From a checkpoint of a small image diffusion model: patch size [2, 2].
Rows from block 4, named by matrix and row number. Rows with one number belong to one attention dimension. Each number is 500 + 40 x the weight over its row's rms, rounded and kept within 0 to 999. All counts start at 0. Numbers have three digits each. After the name is the row's rms in percent of the matrix's.
# v: attention query, key and value (stacked) (model.blocks.4.attn.qkv.weight, 576x192, the v third), inputs 0-95
# proj: attention output (model.blocks.4.attn.proj.weight, 192x192, transposed), outputs 0-95
v.36 116:495500484550566469540575524437578504467515481443509545435474571489573540469518491549394471449513525538512445542501532519479536509535489553492493553466477436449561511493519533506538488584498487454491496450471487559504501520468459526463484548475524491522412460480512436507581469555524510507
v.37 093:444504488445480492533441522461484478437460532536503587542457530536472495505553449530526569512448558549504498536508450452492453483517596587501494494409466544491475470501562540458418542519465480578436532443478439553528401420515489545446497534511553468478536477551523489457534502546509567473
v.38 090:482518451501528485515473497462571437464504381545585503471509489471524437534465484594476560527452481501455472486449505446507453538535427566472517496514546483516598513534498555512463468496525489512520538529503526519455519470495484506502460426474504500500582559525564530471485494564425575539
v.39 096:414481500524543538492482486517540491527486503503500459482518520540430465478516514543574532445513480474521465446456515491495488528562419483486468538581450465538462457477580480515431500422472516535495437452519480514477452537456560503503505471488478441510491403548522458512478511524396515465
v.40 108:471463425531504489451503466454524487484480453520519505556522459455513502439490484539458430523531491509487457514416521498526513495517526475455432498496526492500436421595502479456462512487426504505453545529495439524457535550518588542501557529488518447542496498442550598438497489586517495510
v.41 093:494491515518463472495458458507528472493613457432515406472532474498496495529360542501487415460422486475483549522542556469516522525432484552414482513494527489529523506546494509480520458458448468447523478422544509496545483480480440540501441498547470552528490467562456499450485524477490474528
v.42 085:545512401537479549548481506533563552471487485484523508514552510391521425476538465489550468552427433538493476621521512533515483489532458510500527554498463467481530493456461470504470491503387547564552485521555533485477551439508505469484530515458369483550596495477517512519482509462484465544
v.43 099:497457455453526502521465456521596544597529421517509482531416499465509458451534494488470520536492515542425483442500443554518443433523525571490517409527478538439542490516473479496447452468530509462478506487527487521486565478517476473511422465479551531476581485490542519390504513529493585443
v.44 093:500485458494491454552582541483545556587483509554521491504513444531516474505499508507520584560513552547452501484512469480493542462401485477479447463523435543548373455475485490539514553520544517441482548522483522486492457441491492482486502545458435527503476476440586500448485522480503528452
v.45 104:511496594481523482579484511503515485479503532545462444507406546572497520555544436476474493518588562460528502500556473483517475476447459496521480480461501524466413490455539538535489472450531443535518450524493485453576537512563458495506506431510509539535456554541494440505527499592570508500
v.46 094:509441566479589502500468490504473522468440498556479556495487515520498499505509490531549488492541493505528478464460527523393496458464517509525481522414482535508452442475520483482554538465526571533544454506500482476545468452590454580486552571544511399473483509512475546490459581456546536529
v.47 093:469483489501468459488507518566479466406480423522515512485479474530516559528462495524525448495413531453539520547418509491456466462480498500582524515491503475485520535487533467474467478478509458503452466458529507453472515580416511530523470492559547510454570524485547543509526513508554509555
v.48 109:427489520487457492538488555485454468455543481525466538498477515578486536581469449551529578491531541422456538453467453591486537599428536501617467463520511556560526502425477524541463502521462551494491526495478479521514544529515494501568530526571496529544494550494419511506477540507535516522
v.49 091:522411487573528520525491489513517507530476474474538556459556583531507520441514454478532537518568460462537481515523491541526551527519592443496450530522489515482523477442471455427540526530457475459476519496517456492529513504542577569492520509495492517412437533473526527511487471436531530461
v.50 097:463470450521520498512518451510527472454472441424510504478445523473492490507530478535586468513447464484533465622525507512465508498495523479509481504506459445541466493441606481494448532480490504532481456525478524528471511477518551503552508522508399476540484515508553481449469426459432545509
v.51 096:567533484500492461541540537487502570516491468495481535521528601540479481530425464433519495540469482561471477482526455469536523461441566432508424497521488489525439445470535461559475517499436468494496497476410500567494472524431508499547522536546544539596573461440542466505521484500544485529
v.52 111:514530468496514480420527518445564424531531468514539513415477501549544489467515460571510519435460456504486554511589532433523485538528547485515525452517453447465524505500506533441537499492499474478524494583470509509503507409481528458526532531490472495505534478492448462586532481568545513531
v.53 098:513513462435467499505454435460461397503532525491558450457436496481495500559531511511497474539483476520481505582497510419474541494490522478524501453502556451485520461490418491445455541589451481498465484506475487521478475493619491501535491508500478472502454475545425517476495540379527504430
v.54 108:490539492484454568505573519521528513547525480485481529428461464514531479554484506471487487485471485454472583453584512522514397530472601484526512436483556462452564493453483515514445493561495510589544516506512472465501527484470524467502489460554518473453577524521433527471515476481479544540
v.55 091:472534459505542490489473465437493502483498480539483538492552493521503482467517493507508495550494447505554435496463453452451530500543467541587527516504501434568569490432518455508488530536489444564581497529466508424485418471515515539504500504503416495509533573516487475546482473478525576469
v.56 106:489527557487498450493539491471508527479537484498442526467504522510563563622463517502503561517486437466509469495533571497527511495499558453553540512434391460535519578504493450533487561473575464484491512434522504480505497447576458475538402478524466553534579479527437549470507470444526506559
v.57 089:473490514479523497457546471521518475484486548505556460483514453480512478513549507466563526572466551503499556485495505615453497528532483545483588491478527453495492461491526511455495463518579546535536513473519597489549522501498516510483473467476372546508530503447470475492514508476444473506
v.58 094:489494534431502426501499465477545454475535546513558515494456504479484520553522510522571498564433453492527516501515495511447532516492485603501479527520510507474440473574536476534473565568568515562417459484476404425512430493474536471482427563562495472503441460467525474432538473493426552429
v.59 104:488441426454455510478499502465487498486477536471418436445462511500505477518538465510588535492483529514464495458530580471478465541506496496539573462436467503525477516497519537540540613478536454463474512473456479456464441434486507491488508519472416458506471484572488498522477515508479477466
v.60 100:501517575468481508488479488492472449516556497534538485522458517507549416459513494544492502503478518517535600505500498498424471525564434529522490463484608548566528469496562519495468569450517486568477442530468557514563427554489487537499524507472526505506528489430407490586511519540446579487
v.61 105:413539516490547485460486555539418542479462486557454516546587530501420458418562555524461487495436460555502412459488458347557448446544440473538504507470506491521492492470470492503455558427550537559479502447497471446528550500456489502479512471466540542503517510501494460472451528526453510510
v.62 109:531433494469479498525556545512557513523547446510491498561535494467558410482452518516500488462521487527434555554587511510529393511511486548553537580464503519562515557444499461494447488517459557462516451442516489556437470452477562472507531466480523511488508515513488510504455444488468589464
v.63 099:469497506483424551475461485467521577558528534551501483544458547525565484485487472486535472531532499569462548508504454502497489456527476540425486547556473542498448439554501456514435520504462579526496457536388591522519496538497499521481522536434505464493469510507481470493472581477413510533
v.64 101:489503496524518490458490473482492533491519552505515501497517453464362504493458506506542459457594444480532545523551572535541458553468449530589508525546530443478529485535464395477538553451539488523512416451483501442554527421423478493505436494473550465528415517516484535564529554446473520474
v.65 098:541531516512496523493567543526496418494475423458508511509510562521567511466477498535540446496445476468492576546468561469452480412481484516490525493581405519543460522502481478521580455493530573458514526499463494554517503521499494532493469482480423504474522473498506484466554490511500488500
v.66 098:449427455555503405414527492517479530500456441455399512500496454560484482459521526524549539486520479521544481538519570517510518500443457489504489457515557503486500520485546521538528500527497527557508529466511514624533476504493459491565456478518403557479468494434550478508461511433479490565
v.67 108:430479446401518470486468497475453511578505439529473493535477454527472488499558479476493479524538502558461457516484495524521480564537500543525450535508479439481499493531541544474430461521493514520527496561532463539459460531517506529467450630467458502560530568487492463524537559497517513481
v.68 112:468484597454471465516533551576532498487481509537490493448545488500554537553457524577471523476481439531524519527456476427513499514517515511446498477498482538529392451421498499537528473500558584503488493481443481491502475466473520502455516502452520537501488455549500493407511458591536482494
v.69 101:499579488512576529452426441497544513515535487476498489446452445527496457484507531486499498511498479499542469575511542503464456484491463450462533539443512583532506524527487418509434513520506523505557528534442501473459501465477495443476483511455487487451429510511497467486585540485494507588
v.70 107:497506524537516453465498479578475497506504439460497536461448508507549459446495443538567502512529503417441478402495526567491521468532489514452521519497466548513527490531493499488474449465509505482530523483423530483561511487493510477495539442425457552446545516509414536454451507559515477516
v.71 096:538495551509509495539492565560493506511531545539519504506576533527548505453467498573470477498512531510483471511477521428573425504513493436510453482503518472511491479594516521510521459490534556509498476534521498476509527540478459575507610597480541467456533481485479509511493501515549500520
v.72 114:471543472526522487549505486456467547536497506493575459465494462462511546504548486482509500536480503514575529588491447532496399484515423507511446583543482430517492479592629518541498581581439482526532447542574510458492466479411579497529579506429489494526528466582512594498481508487485510476
v.73 106:521552558450500500536489496495518493605462472540522532521542567429435501561569486518503534637576446523457494563451401468512432451500511468520470489505485492500482472505514499535569464425493561544529523530509451512485549426556502550487493532451485509492455479438499447553459530547450466539
v.74 099:521524537493511465545518495573468519559510483477591439487447434435539499572514509430518440506517542509450455515485484537551476475522554506566538518522489420484548422528599551459474555508461540505503522466559544530478445468518470595521491551492570483534460457580414469463569448472502558464
v.75 105:524465472559537465495531558456588466449544490508524473498555417460502468430486457511542525493448470568504483492572446522497508446500433550482508482506578518529447436505511511445522563458456481511492515526411483527528450489482530515545564484536520534612542412534485516486505499521523466480
v.76 106:520491466527476495522498448528514444433485490567556490477482512524458473541469420400465486532483461509460552510487458429454440498480516570489472470529500571507536467554496555470475482512558465535571481454490573489533425451498482502491531458484452496410553416440454481526536450434515485534
v.77 104:482545449530585501465484589407515462463490527556529515537518446553460476468478470505455516507554509553507475571572553529495436511490562464495495448447509497527449493506511466525541540499519512476476501528490422489495511422492520574498473489460514438544457458510516532500537534480442500525
v.78 113:528469551508505538566430466448536515504497534477535470468519501469462508518512536464578482480452450497555511494506535562520550457468489431452443539484423507536489491461443445542578495533512519510473504454475457460437476519524499532460541495462455501483429564548519484462454508485522460473
v.79 105:486597473471512597464507459532472512521540505474461458518447500495455496564524512455493518512490459523436519567505492575561449474500439496490487483421498521555523466440533436576433608528534532574469478489525489469457498506499535485488436419455435498477494526552451473574523545539469513506
v.80 102:503498492491458479509558523527470492444484441565454557436484543456495544514481579449436504474483542537472532467465504564512551478439527546461554516550484483495538511516468474451480490508602530500460402467528510455467498497477517472579484453527485498445500502481531537520501482575554388532
v.81 102:584505528510486532461438508479477500499449515493522518464536459493471474527502419542520517486492503554504518553513453531509543492445463664450488556418566531477481423527481484505496478501501522509508482506454485476437552558472572469506495494527495478496467500494502420538496522491494484491
v.82 105:453499536455454435418496497484519557487557507535532464472483516430514504431531561509458540515424479573525510479555523501462535564512485537566528498540436521477480502492455566505544492501491534500549469520470509453504383505476476527459484468469508493517527537460432474416492511523583573520
v.83 121:587470461481499535397518479489491524468464591544495537504521533516520534510463475425510506557438380521480543506457528577557510521503540558476492533462515451535448466544551506519490566528512467433504514504520529486490464485505463539494470484514487489492542517552487499548449470537499532531
v.84 103:424561595498467503509493439502453483461461495506563507470555459552552563495494483509519497540479480530541542493392544503548481528494525527485464547545596496531492446579545458551483508531460503562548514450466496478550521461476536480505528449444533454511531589533467464471519462486512533491
v.85 100:512478505504542550463487487467561530523483455503494473575503521522514485532533537511528480531498480524499476562521533449539475491534501517527480487517450562599444459412517458449506525494576488427463461516548516444460583574588468545439527547517519437555441473479476513557445468480493430521
v.86 099:548531577516452500512532509494493494463468484450520540496428489533562448522444448508467536577478481583519512453565500523459600481530504497476517531518495525511477415477426549564515473495504529422504480485533541499468519562544434506444522526503481461528487477510458455500413475507562511585
v.87 096:478453513505447526532507551491560535525496537513540493472452582500438545427587445458503534503568492501524542469514549492432514462530522529523402483506540547477414476522486469500521542484461494450493462438460429410499418460464491489468516496534488416476487568486511607498476506475578467454
v.88 101:575508493543482524533466518473570540524522518502536505498468483442516443479486563464527497488510467468542510499433497473579526457536472488519542461515523521507517491425418524495469492428537460495460472488471521537536523443486460429437501534474537529590522395565519507558493505541551469470
v.89 103:523556456471514534533477448447468581465446566529480518571590487471470575512489494463482525458475518423540501548501495492495484490535566486507486521481481479550481471519556460510439577469534524502517561434497455487462477437514472540565480510467502507560437532419513510487538453537533452473
v.90 101:430503524557487513567481456551456432554538537574460525492466528554548494481501531458477471498487588446571513428438495528493528484489481571437439485486462526449437570528462483517458536541471459502462479528529458421391491481538514468534503421488502481389495505481569468501444522489428457517
v.91 107:461546498446539482587513517476473460572481514521485473500456561502411474511482517536492482448507607526482529558424477435473530573495535476494496474540546452509556458495509529531474473455482471527460444479535494406473401504544512575460507517458564521484523564535437553544518613521536508441
v.92 106:508475539523528590534536528518454520534477492429484538504503475499519573501546482482494500521477514470471371426489543508553420419514460527481466514553511513544508541561514517427495439573491469505571460525488560468497484517469495483542459497510525508519490514483514515459542472534507498461
v.93 104:523464536418518569490565417506464555495542555457570444546439508458426499538550538430458531466459489565484497480450537469462514448460531609499484444491508542530519429479580486521572533510503458522418536427486478501478416513495468553531504514487457474451485484579422501478479520491535512505
v.94 102:472499462457488515506534544533422549505515493561449499486541500464482499471495546456460523541478553529488454504492447460472429553582486483547446491523573589520459455519534511482543469533425572485460558482481524429511536509611491508539583481514485473506501494482535547553593475539543522488
v.95 105:501539518562469570587491522503551493504520493505471508513494483500476521556572531494521555477504540484521512563488453416486542510469454421501540489474535497481435445459565505552518541498526573480535531501490505417457442457549499493507432534449446443523555556572503469502497420533562517533
v.96 110:550482536543534450511565453493446534464487505461571474477497559586497471495577486495551488484464515453502569561484521419501465473491485467483506468445534415541449480474432470542546456563547489498416499459503461505509543517469491537483562512525470472464525536518515502416520403544449429532
v.97 101:503479415526434484429485453520443479473491517506530458540475513545483533483458515495481549421564433391458528491428545510460541465513504486489535533499486526535489515462499476483479509472492467485503461524604444546457505560465506499487500445481476452495564523514534561487545506474550506564
v.98 096:449483497473501482462509538596557426556581487478472464484504545499496506510477474538482601526425448470468518451472487493454482536553490469487489512538414464497470510441487505540526477510450528522488322455475487497499541432490518544524491526550536457495522503460544453486518561544448571492
v.99 103:482478500489461465548493416498527466472525508522500548498511453551512495461544483453471474490525497573552447506547497454503450532516517528586457519530501507541569468449470522461466526492499570518440482457424489456514554496498445489534440451522487504499560576408539505460384554382516495461
v.100 105:506462488500518449427497436486479463440534511505520509561497469519471485517486495459487446542436517528467468468437531477505461530534535517501474502427461507539547456538533541429570465539432480406454519485563521427529491459513536532502396510437540482467475525434551474528540561475533525442
v.101 098:494475530489491462532512483477573464439414461502482546446457510537443581513530510519559473476557505490518560537461455515512458459525509466444454579429563475534504546454517550488525465575490471514554504519500521538464467470548529471526481493449444432460529468468485445492554522532543579467
v.102 099:525566458459486481411546487549506511472493525552512521471514516448463494547466512389523509526506540501593507473534568527531533489486437437542467535422470453502465432578501507522502525559459522500477555554477464535500509505546460445594480522529529549482508465477555438534514600530537506485
v.103 097:497486411548473496527461474460469508511489501447444478600495460465481522486465496570505409496479518474494461476553426514437590458495536478478445460506541412509495554494476569505497535493506502465493501553475470543453453524480458521566470587501471487503538487509492462558474507434555557575
proj.36 114:440486490531474527464444536483413538517408492490459500494458510520449464414522521482566488603472575568461496529481521412528492481515469430468526477521478489564415531520498469524507472427518543471526554514522489446438544516519522523520518481518461554520549530488481612495452534469511491469
proj.37 092:464570542460475477486449495418493477527548504485445425461458430530518461470469562499492427521486501493533508508529539569573509455482498508513468610577468502505521492487479507524452484448528512507527528621520459465507502580561542480524542509525328472485459507531502484496455559450458533514
proj.38 093:563467483497504485455449497433514526436505550456410535571503503559498538471544506442519516549509484583487471529495487524500506536448480523485479451462457487374417463463484482566501512445421474458560455530452558524591465533527528435505516494528537540553506496452474539552500481480533449465
proj.39 099:473517514460499476570530532498537446522426511531507535457463471487479488556514530458516491540520460495508445506520507487502552499516490523571502476431511415505533549542389459515505447526538497511530465496416495508502442568524477471440543486521483515408521534573516462515492481509533432488
proj.40 107:462524490496485443507434522460476507494542470513466530472513570574520457542529486446606513463490494514483438436580529532506481445499513506484474544492512500440535476506431505497506473549566497503536442554481501493482506490497422526545471449494408599516494498457403471487551533474508424480
proj.41 096:504453521407534501472506477495489498497480513491507533504533497457512534472612463435518537462494548479407494442555496467469507516497537541542456470530556450520467457427486461480427527558500527533516484561423502559575479496522462479532591497457567453486464442460553485520503506510524510501
proj.42 087:587511469524530508440542453434468553491512600482503501435439514535517490475476469558477502539480508461487531420486521499505495590561469475570513496434463455484464464533520549500538512423547534483463513493481498565485496552469494477455469448500539546476498532524445522450462471492495541428
proj.43 099:456554479474455511451460555469479546507515471434472521537508487513505521508524455566513559560506494471489565459472560502471547525476440519460480530533484515427517545487515467578439515463455515563528451549485504502595484600520500443407504514511476449537440556520434570590489491496533393532
proj.44 097:518489518548521552466513512550425495508485492497501545506489534433527444410519519531517453427542510495544518537545495487428565520517433501595498566459550525439515517519516554494522458534468589496534504515394517480476532498574466514478470439525441406475445554463557463489460439514465471520
proj.45 109:476428461508432502422479562496529539497475472524567542503522519432494501525490563531523488458438483548494528480462479553527471514486570427483472468484459534597571479510522477574491484509486529464566509482504529502486454478510527545467463568541428420431514492474542534441525512510461515454
proj.46 100:489546556544484483523481492495574528540486585461494504459445440516532508499512502497498458527442552567481510522528594475554549573550470561441488515559530471516496492533432495519491511500556479403486556606571441458442575542530454487466543467493449511477457492472538549450533440540480495485
proj.47 101:512458530454466460465472495447507438494470578510421493529508582478498433535498471383466463522514564475469493532549476518478525458497557492450504482555472500473495472507484537498548589564563478467537487541472500565485542489536538521529484455448475473495508551479452509499528502454545526533
proj.48 109:618488536493529467508489561485527500462498544563474498508520428537525471514511488479540463460499462581514472577482491472508559499472535540450564516515455529469509460492436459518508520441447449521541516494543587557467487482517534560474454514476503473493530541569530506561464477533520533450
proj.49 096:430569479520451501478525499454497511526508589451466532513490450473535521572448525578517513474425525491505487424485406454488508495515506526517489528469580503537468509534576507532467534530479513499499462478512563519489510491506467473556423493561437566521539498465450457498409520478486409491
proj.50 100:482471497490455523493495488431493505511436532456497479426526527524497480496524531439468486549537468507483521535464517538486476514584402545512462516446490494428515532486495458522477541498513520475564566498499476536446498515453467475500470482444433627509513458475458529517478491543498570499
proj.51 099:481466452479564525514479540595433477502551474575530499494492469479514482465528431571471490423542501497550487568521518537463477526544545516485509461531533510365531477525419571518504484483562539501510506514509568479459514479556519586465456523449412535483495491550514483499502489503428483474
proj.52 115:517448484518543556495515578498480560442477455540441455586543518450484511507516517563504461548623503532494475612443462512442496409447417541563481496533488501545464534572503497508501531541502470507447478430534523518583469513531574477520496499472563541452471476540494592489478528465441508495
proj.53 100:443529585545531513490447491389505543499476510474460472516584457503506500471433508492512539445476541440490505509454462525527508494465553561575522567506526467483560521540558497485488533428504549543450616497582510515546535522465465483496524562493525539463456488432511540544523469522457501531
proj.54 112:501532530500524457521496481535489482504492509480529419512531462541445544437525486520436567517495488524549465529462448517434541487490437513452517524590512546435528533465542470501548502497492508536549538526536575548607436485457488508495435537497473521543522448485520520523501428452550507477
proj.55 095:475456493520518491472457481568515490466542503397448510490449467529486542476480492435490517495501506560490501489506548433540514568467507481450564586487481482440502566517540505558465535465490523451419528444504488556506507532507507457511451506556492581513505480438517550443514473463443408524
proj.56 112:559448482465498540429463505538498540477488508460517519614531471469466558427440529586473523526587536527547568494474515461498529538476539490464530534585480563484434456514517471503508546481436519448471430505466553557464542486480490560448471487442516509500455498469538576514503489597446553487
proj.57 094:528500421532506511494453549554462506461492500427467488469500523479471584440576506477472552470505451484447448506517434506523530553467468496476518511510548541515559514530565439528538561574462465531469553478505498521495521461514442497525478403497543494437521565517504539519474457498597505510
proj.58 103:438536476488504499539435476450496507518498551485507436483543512511487461442479523518480493482494562576507506498528533530544485551558534508476506571486410511459546543443502510541475504440473450435607545553503527567498533509532419470498539519438463475515511530537523463567477522496546550551
proj.59 102:539566545455549550474520489490535513532490495463579559509510477533507514490542566467496385522522462539543508539497521513557444525489403501494485534514449505496519406499495453465533434472546526505480478536462496505498489516492485446511529478506526497487453491518521457530509428505451526521
proj.60 098:493539495454532442565478491484522547447481454486484454464454502496492545539511571451475516468552440556489426492451439507539452547439581564511494531549414469486560497488459506490463499524521507452473468433602554512450556478526477427488535454479492515526473471569509544491515504507543511528
proj.61 108:488448465498467480461482399473567471521508532473467463527457544447573530553478437482500505472506436477477490503496520565493520589505557481449451523513536444476516479477509494547557467495533430457534412510434517457441465464503575515509527573515441468534484502410472543509561530484483438469
proj.62 113:514500461476522542445486459494487441493490541474444495433452538468554555509486473449427481534453486497553505540433450517437543450499477525519494490502420525480522475540508489522509439511500533556428532566477492550544476609480500453494454445518482539509531545522481493493557546506535504528
proj.63 099:466577478480542465514529511578476578486474440476553488450500451468568515543535462477453474473493453419482430490541503541514525526533498503555490587507526498500548491491513429546522471516512462496450512539526492468531509514493466478437499490478495498541572480509428512466571482509557476487
proj.64 102:429438513477464512577457492555453573570495410476540442481499566499641467528515436496466517515417547538488513501472447488463497502503566499415489529465452531510502470467525649516427507549500505518521552554505526539460453548580476487462565472444483497478562482501543530451471459539514510484
proj.65 093:543522471500458501403483477499434527513468585518522502482458408499465443559562482470429514457543465491530399522484415548580499562522538468533490478461553450495555481529502509536427508496505517495547485474516519510481510465522548478488568526490561444516492485469433541532435498498532524514
proj.66 087:454495545510448541562518462454493463523550562517538543541531461486527564554463516484499463501521508500482523514495498441474488416562573465496483513464450506536542517440504497483420494520532509542546469526489501440497509494540506521485555525487598513539547482557423543495518478535466500466
proj.67 107:504573513599554490552552515503545525433511558544471483497524506415506496433416503511457528484469520497496516464456533513492468502491511443519514492540501542449551471452405429565618576502506462502560505482490509470483527476493480437498519411543520511499465438509539456442540497531446463479
proj.68 104:476527444539516542520489522469438455512491543485532595538470472505475440475534508440500516502514544441473509511517532492575510488500445486517484560525516509510488539500485510548515531536539449468525565509548484521445485493522489504478451449546559462519545526448542505514501452383474476505
proj.69 098:471451525526474506546578574547532498467471562529502516520491555494474539492519479530451520491509469455443540503500465514524530500497518544418464506501484449452486498424445529474551493503510441499443513442549459495456532513450533511498499513479511542551554540471515519524337464423501501467
proj.70 111:567481553447487520467530480432516447459544474548572481519559517488469507523536552439416547462481546564556473574536473432500564561547502503537487475519509473501427502451542474515448490536501525491512456564509460469496461513556481489534469515542538454542502478498593514577562465483501574547
proj.71 096:490526478535480541434466521465530464511458468545517524494421455478457501517531551432533510489546515469489473480551466541427530424484451502533535508521468508565502506436448517511516537477489485485529559525471514514532465529540463505496405371512506455564493560515524468456424487504479521467
proj.72 106:420459504522519545505527504534503458504516527525414504493435523492511462468452443470450477422510493571481492442561545466457501516474522517471569516469460536515513517482460501492480436465484496468414541474471486499506541534559511475418463548496499469539442546441465470424484525512517507481
proj.73 102:486470501556506525514462482583456503493483529471519452520453478546556486472480482463443495402459504502504456498505539557547526511501452471518552548556494504482455459527421506545430500533489513512504476414488527500549466567406461496555566510551530490570537507532545514426467528392495522418
proj.74 096:496491496453444574452499460399473530481510521486426532549543493600457515437432487530494530432468485506514484435522533462466526543462481433544480503487482550502496566491416435488569482479478410500481532487486458404525480488524551433485492486552443534497530515502516483537518561539489453500
proj.75 102:470504467502551486497532444478455528549480526479543493556453538482496565562420494492472462485561521507525475538473554520431575528493577531487509522501464518498530512505535491608507497584474498436514454493511568518472541468501494455512448531507518514475481540481550523564493526527447517559
proj.76 103:515528521453520495484523549508474516534518484553513505499493446412513493474461576507564557479483523513485470449478512527525458555488487449528467504492492426551545496436493486545513456513418449464413449600493465476474545533488542504515489554491488508613474528542519475473508502612520561480
proj.77 101:496426470530421516587504463549529505503499561480475429525485506436559493492415524516517435477461498477525536454438503508506591515505443589455516523539481500492562498449461505501463487506474456519486536474500556555476500551494503370443530514530488545548531482542500475493503479524511532506
proj.78 111:477497456538475530417526529580423521498460522560422515518546542539548538507536489511461558537508494509501465531494464430467464497493450563497583496496526501471449469527545539468426553471518470503517500516540507428564463500457498469512499496489515506522570460460494495493545478452516516538
proj.79 106:440448559533504441657459530479498536496420496495502527471512561555552473460503471507458467500449537470529513469505515429491526543500508489467483524504476493515475535509464479460540423454486478427499471539485471509478536516480525444469572552529515515487483494490519532374488444483595525542
proj.80 095:520533492461536554499414420466512498521520446407509459554511488510485460530498423522519509505460510472544439562515512472513437556561457472551491479520511507551491476554545497544503480499438480441505528476447504533591488484552499507472492521511439473555524489536458487524462489482441619468
proj.81 100:374532409535497500567525549503527575536525533492505481538472509467511547488434493488483457523455489444435531525491494491516517500544526381479476456553473460495569530485498487523497540526523504518457473464500490516456406503489430531505511584447523522505543491543541586479483500430551473521
proj.82 104:485516509556552546525518540506493432525504484528498489506467490509507498563485480453611494462612521510491591509459481460533463496524483469477514560444571467490567539474498464510504521527512479483496508552533490495476569495510489509574515541503512512510545486443548465571485491505387444499
proj.83 113:454510487469497496570433529521495513534536417433526487518479520411514472539542456481508502486541559478543530527548445457467479497449468475513493463571522532438554522460496525479439407581452510542489463523483498542548545478495488463542545499424450502425465456505471557453569489466538468480
proj.84 096:560445471522523506482518565479512461449500449545427459479443521426450420523590521445468537468507500518513544531565501463443487485542477484481541504429432477496480532464508537448510520507548440464405504549542496480469491558524537478495471555567483511493489432509496516515526472554489466515
proj.85 096:513542520490462518503538523454434529455488547461501493467539514545496492547526456525549512458507496443526545518467459488476607482444496429494579473501568453486530520559470498491458496478509553566530474464485508565538414441443510483616448460462499556453548500505523550462475523496486549468
proj.86 097:495485485388536511417537503470530439550523482548466473516551490449492522548536572486564451459516508488451546553432526466592421541509466541551466474537516478515548539497530429525465494487471475544530508519436466487590394480486571528459513494497529506502550538433562515482521584496409436502
proj.87 093:541485477479506564452445476558421468477482480539452487491536420474532473527417477547401524482405484484474524571460470490527461572504464512460539510527496463518540539464488497415505461474541462558514504520526523547503572549501524527480459487443543579529554462528447421538543473508432523509
proj.88 099:512466529427554471458536454494496493484500451446504515534546546580502560533537448525456534495468578544456432486550502543415495555489538516544471519523557546449487485535525481463533453562478584459521502506511469470516540439436532521549471474515461531428584557435514526475484561515473507493
proj.89 118:478459507515492475565523488519487449487485529492488463433435535512508442517513467539531511530427433559513527446496531471537481547490431574429544504541504487499478503456461526486527505522495435526471483527566556517542473510483538449321474458463526486442479439560452521479566427503445505517
proj.90 106:558521473509434511475480528500587536459540434472451513460531472503461512461527486515474501547495496520463474569547483486475450496480497471533549468497517417529540443483529551470528439462565533480432515455479488529588512554453493526525471577532488507602503548499456555504539457436580540452
proj.91 102:478530442546479518516505466528561506445474497530414505509508469460509505425530485536499525570525447486521481424519558503477484476549459487520492529471448559439484546556503466477561555507557546512548546491481515528491584560516506512512498491549443435510508513456568402448520448486514502477
proj.92 098:490539523559518421432500459496533463483506491554498470501508509452469451474497587532484503493483501516528509522516452500428511565516520534504569498420516481497460462443510446521525526452471547530504507463507481526463519451499553497448478501551534537471505526512440496554436483395498505443
proj.93 105:481507463562507471543419585529498519551488492566402549440519536539586509515418489479528542520516548455545557530535458434539461529524461422473463535445529464461482576486464424455471448513531507529515454567500524434513550490488516499453493503522506515499523510477515500467527478519525565444
proj.94 099:492527441510522512499483510471573521452474529479522480554459465490455463510513484558536472483496492573496533530467567517477523493505473499524571550546481480509540473446438501465516554477514495444564464527551485586500492492442480496442461500504536505565507536536489413439409550457451433453
proj.95 118:531557479482513453450517518499483442466497569495484499503467485533525468458493411533452512537529471532522547539401480558512440481495462546512421547557481465493556535513387450454466541510494417496524524474583514518483509556415580483514521523550562508511457487410498495530466526490481477487
proj.96 104:471490526487497536484447560506489446467487495513431567464462489458522440573489556483448469501564490509522457478484475499531500554537437450553486545562475525516445495491516488442443527360489534476579497502498542490521463502494512457478431473478523532526474476555491493534512553483596516533
proj.97 101:503505589443530533557503553483521551459551462478517515466553530506533524531528501531553502557460525486570472553594462511545521493499523515497478440542486398466484471500576511426477485493532532542468489507455510461538540482541556432509445498474500520469447460477481538547470443548464594500
proj.98 092:548548508533549473509462484514407515494463496497542533517496507523564439446498531487500448451590532511565434519544498498530534495505570486534470513415566501524534484529488539507534513471511522427513667474449482444489475600489441498508547538504512541490528499487459580493459418393527479491
proj.99 095:535500486501472485488477561449465513519511523473442514500524483508529484552405524525443558491511528501435505509432486534459495457499511439469462450490532497472504561571503563532540499538505507493558524512557492488489404572536502518550580523542535498531448498634484453471586503578574532485
proj.100 105:525566446503513535527477551460509538486513469519493471443541558475530508477429497534496552458501494511481533532477485567499575502475454470466536457530580425468496504501496480525509502451525520540468502457452490529477444502524438553492574550564446515598513470625523494490512494505467497509
proj.101 097:475528499504453503464492501548477496555591471450514477540595485495513461431465544471449520490495480431522519528496454541517511499457542482514511399532482515417515482550495472517429493481482497509454498484477515497493556545427529523488498536546575486540498552584443520559474471421483477545
proj.102 099:515453490521490521567421531418492506545514498524488442505487502515556539412507441554487461531503449507465521542406443499494436477495579610477524458564518463515481516465472514495509491459507468474489411422493575510528455555466491549451521470500469467543482479551448491497516444525436501550
proj.103 097:531528509438496430513460446487561493475540525532503514455502483516488529463495472436530512578505485551470485434518572477507462511473487518497495564519487534442542459561525447558525469458438418562475566438474505445555470484575526513404528446481483523442417483467501522409588525531472447443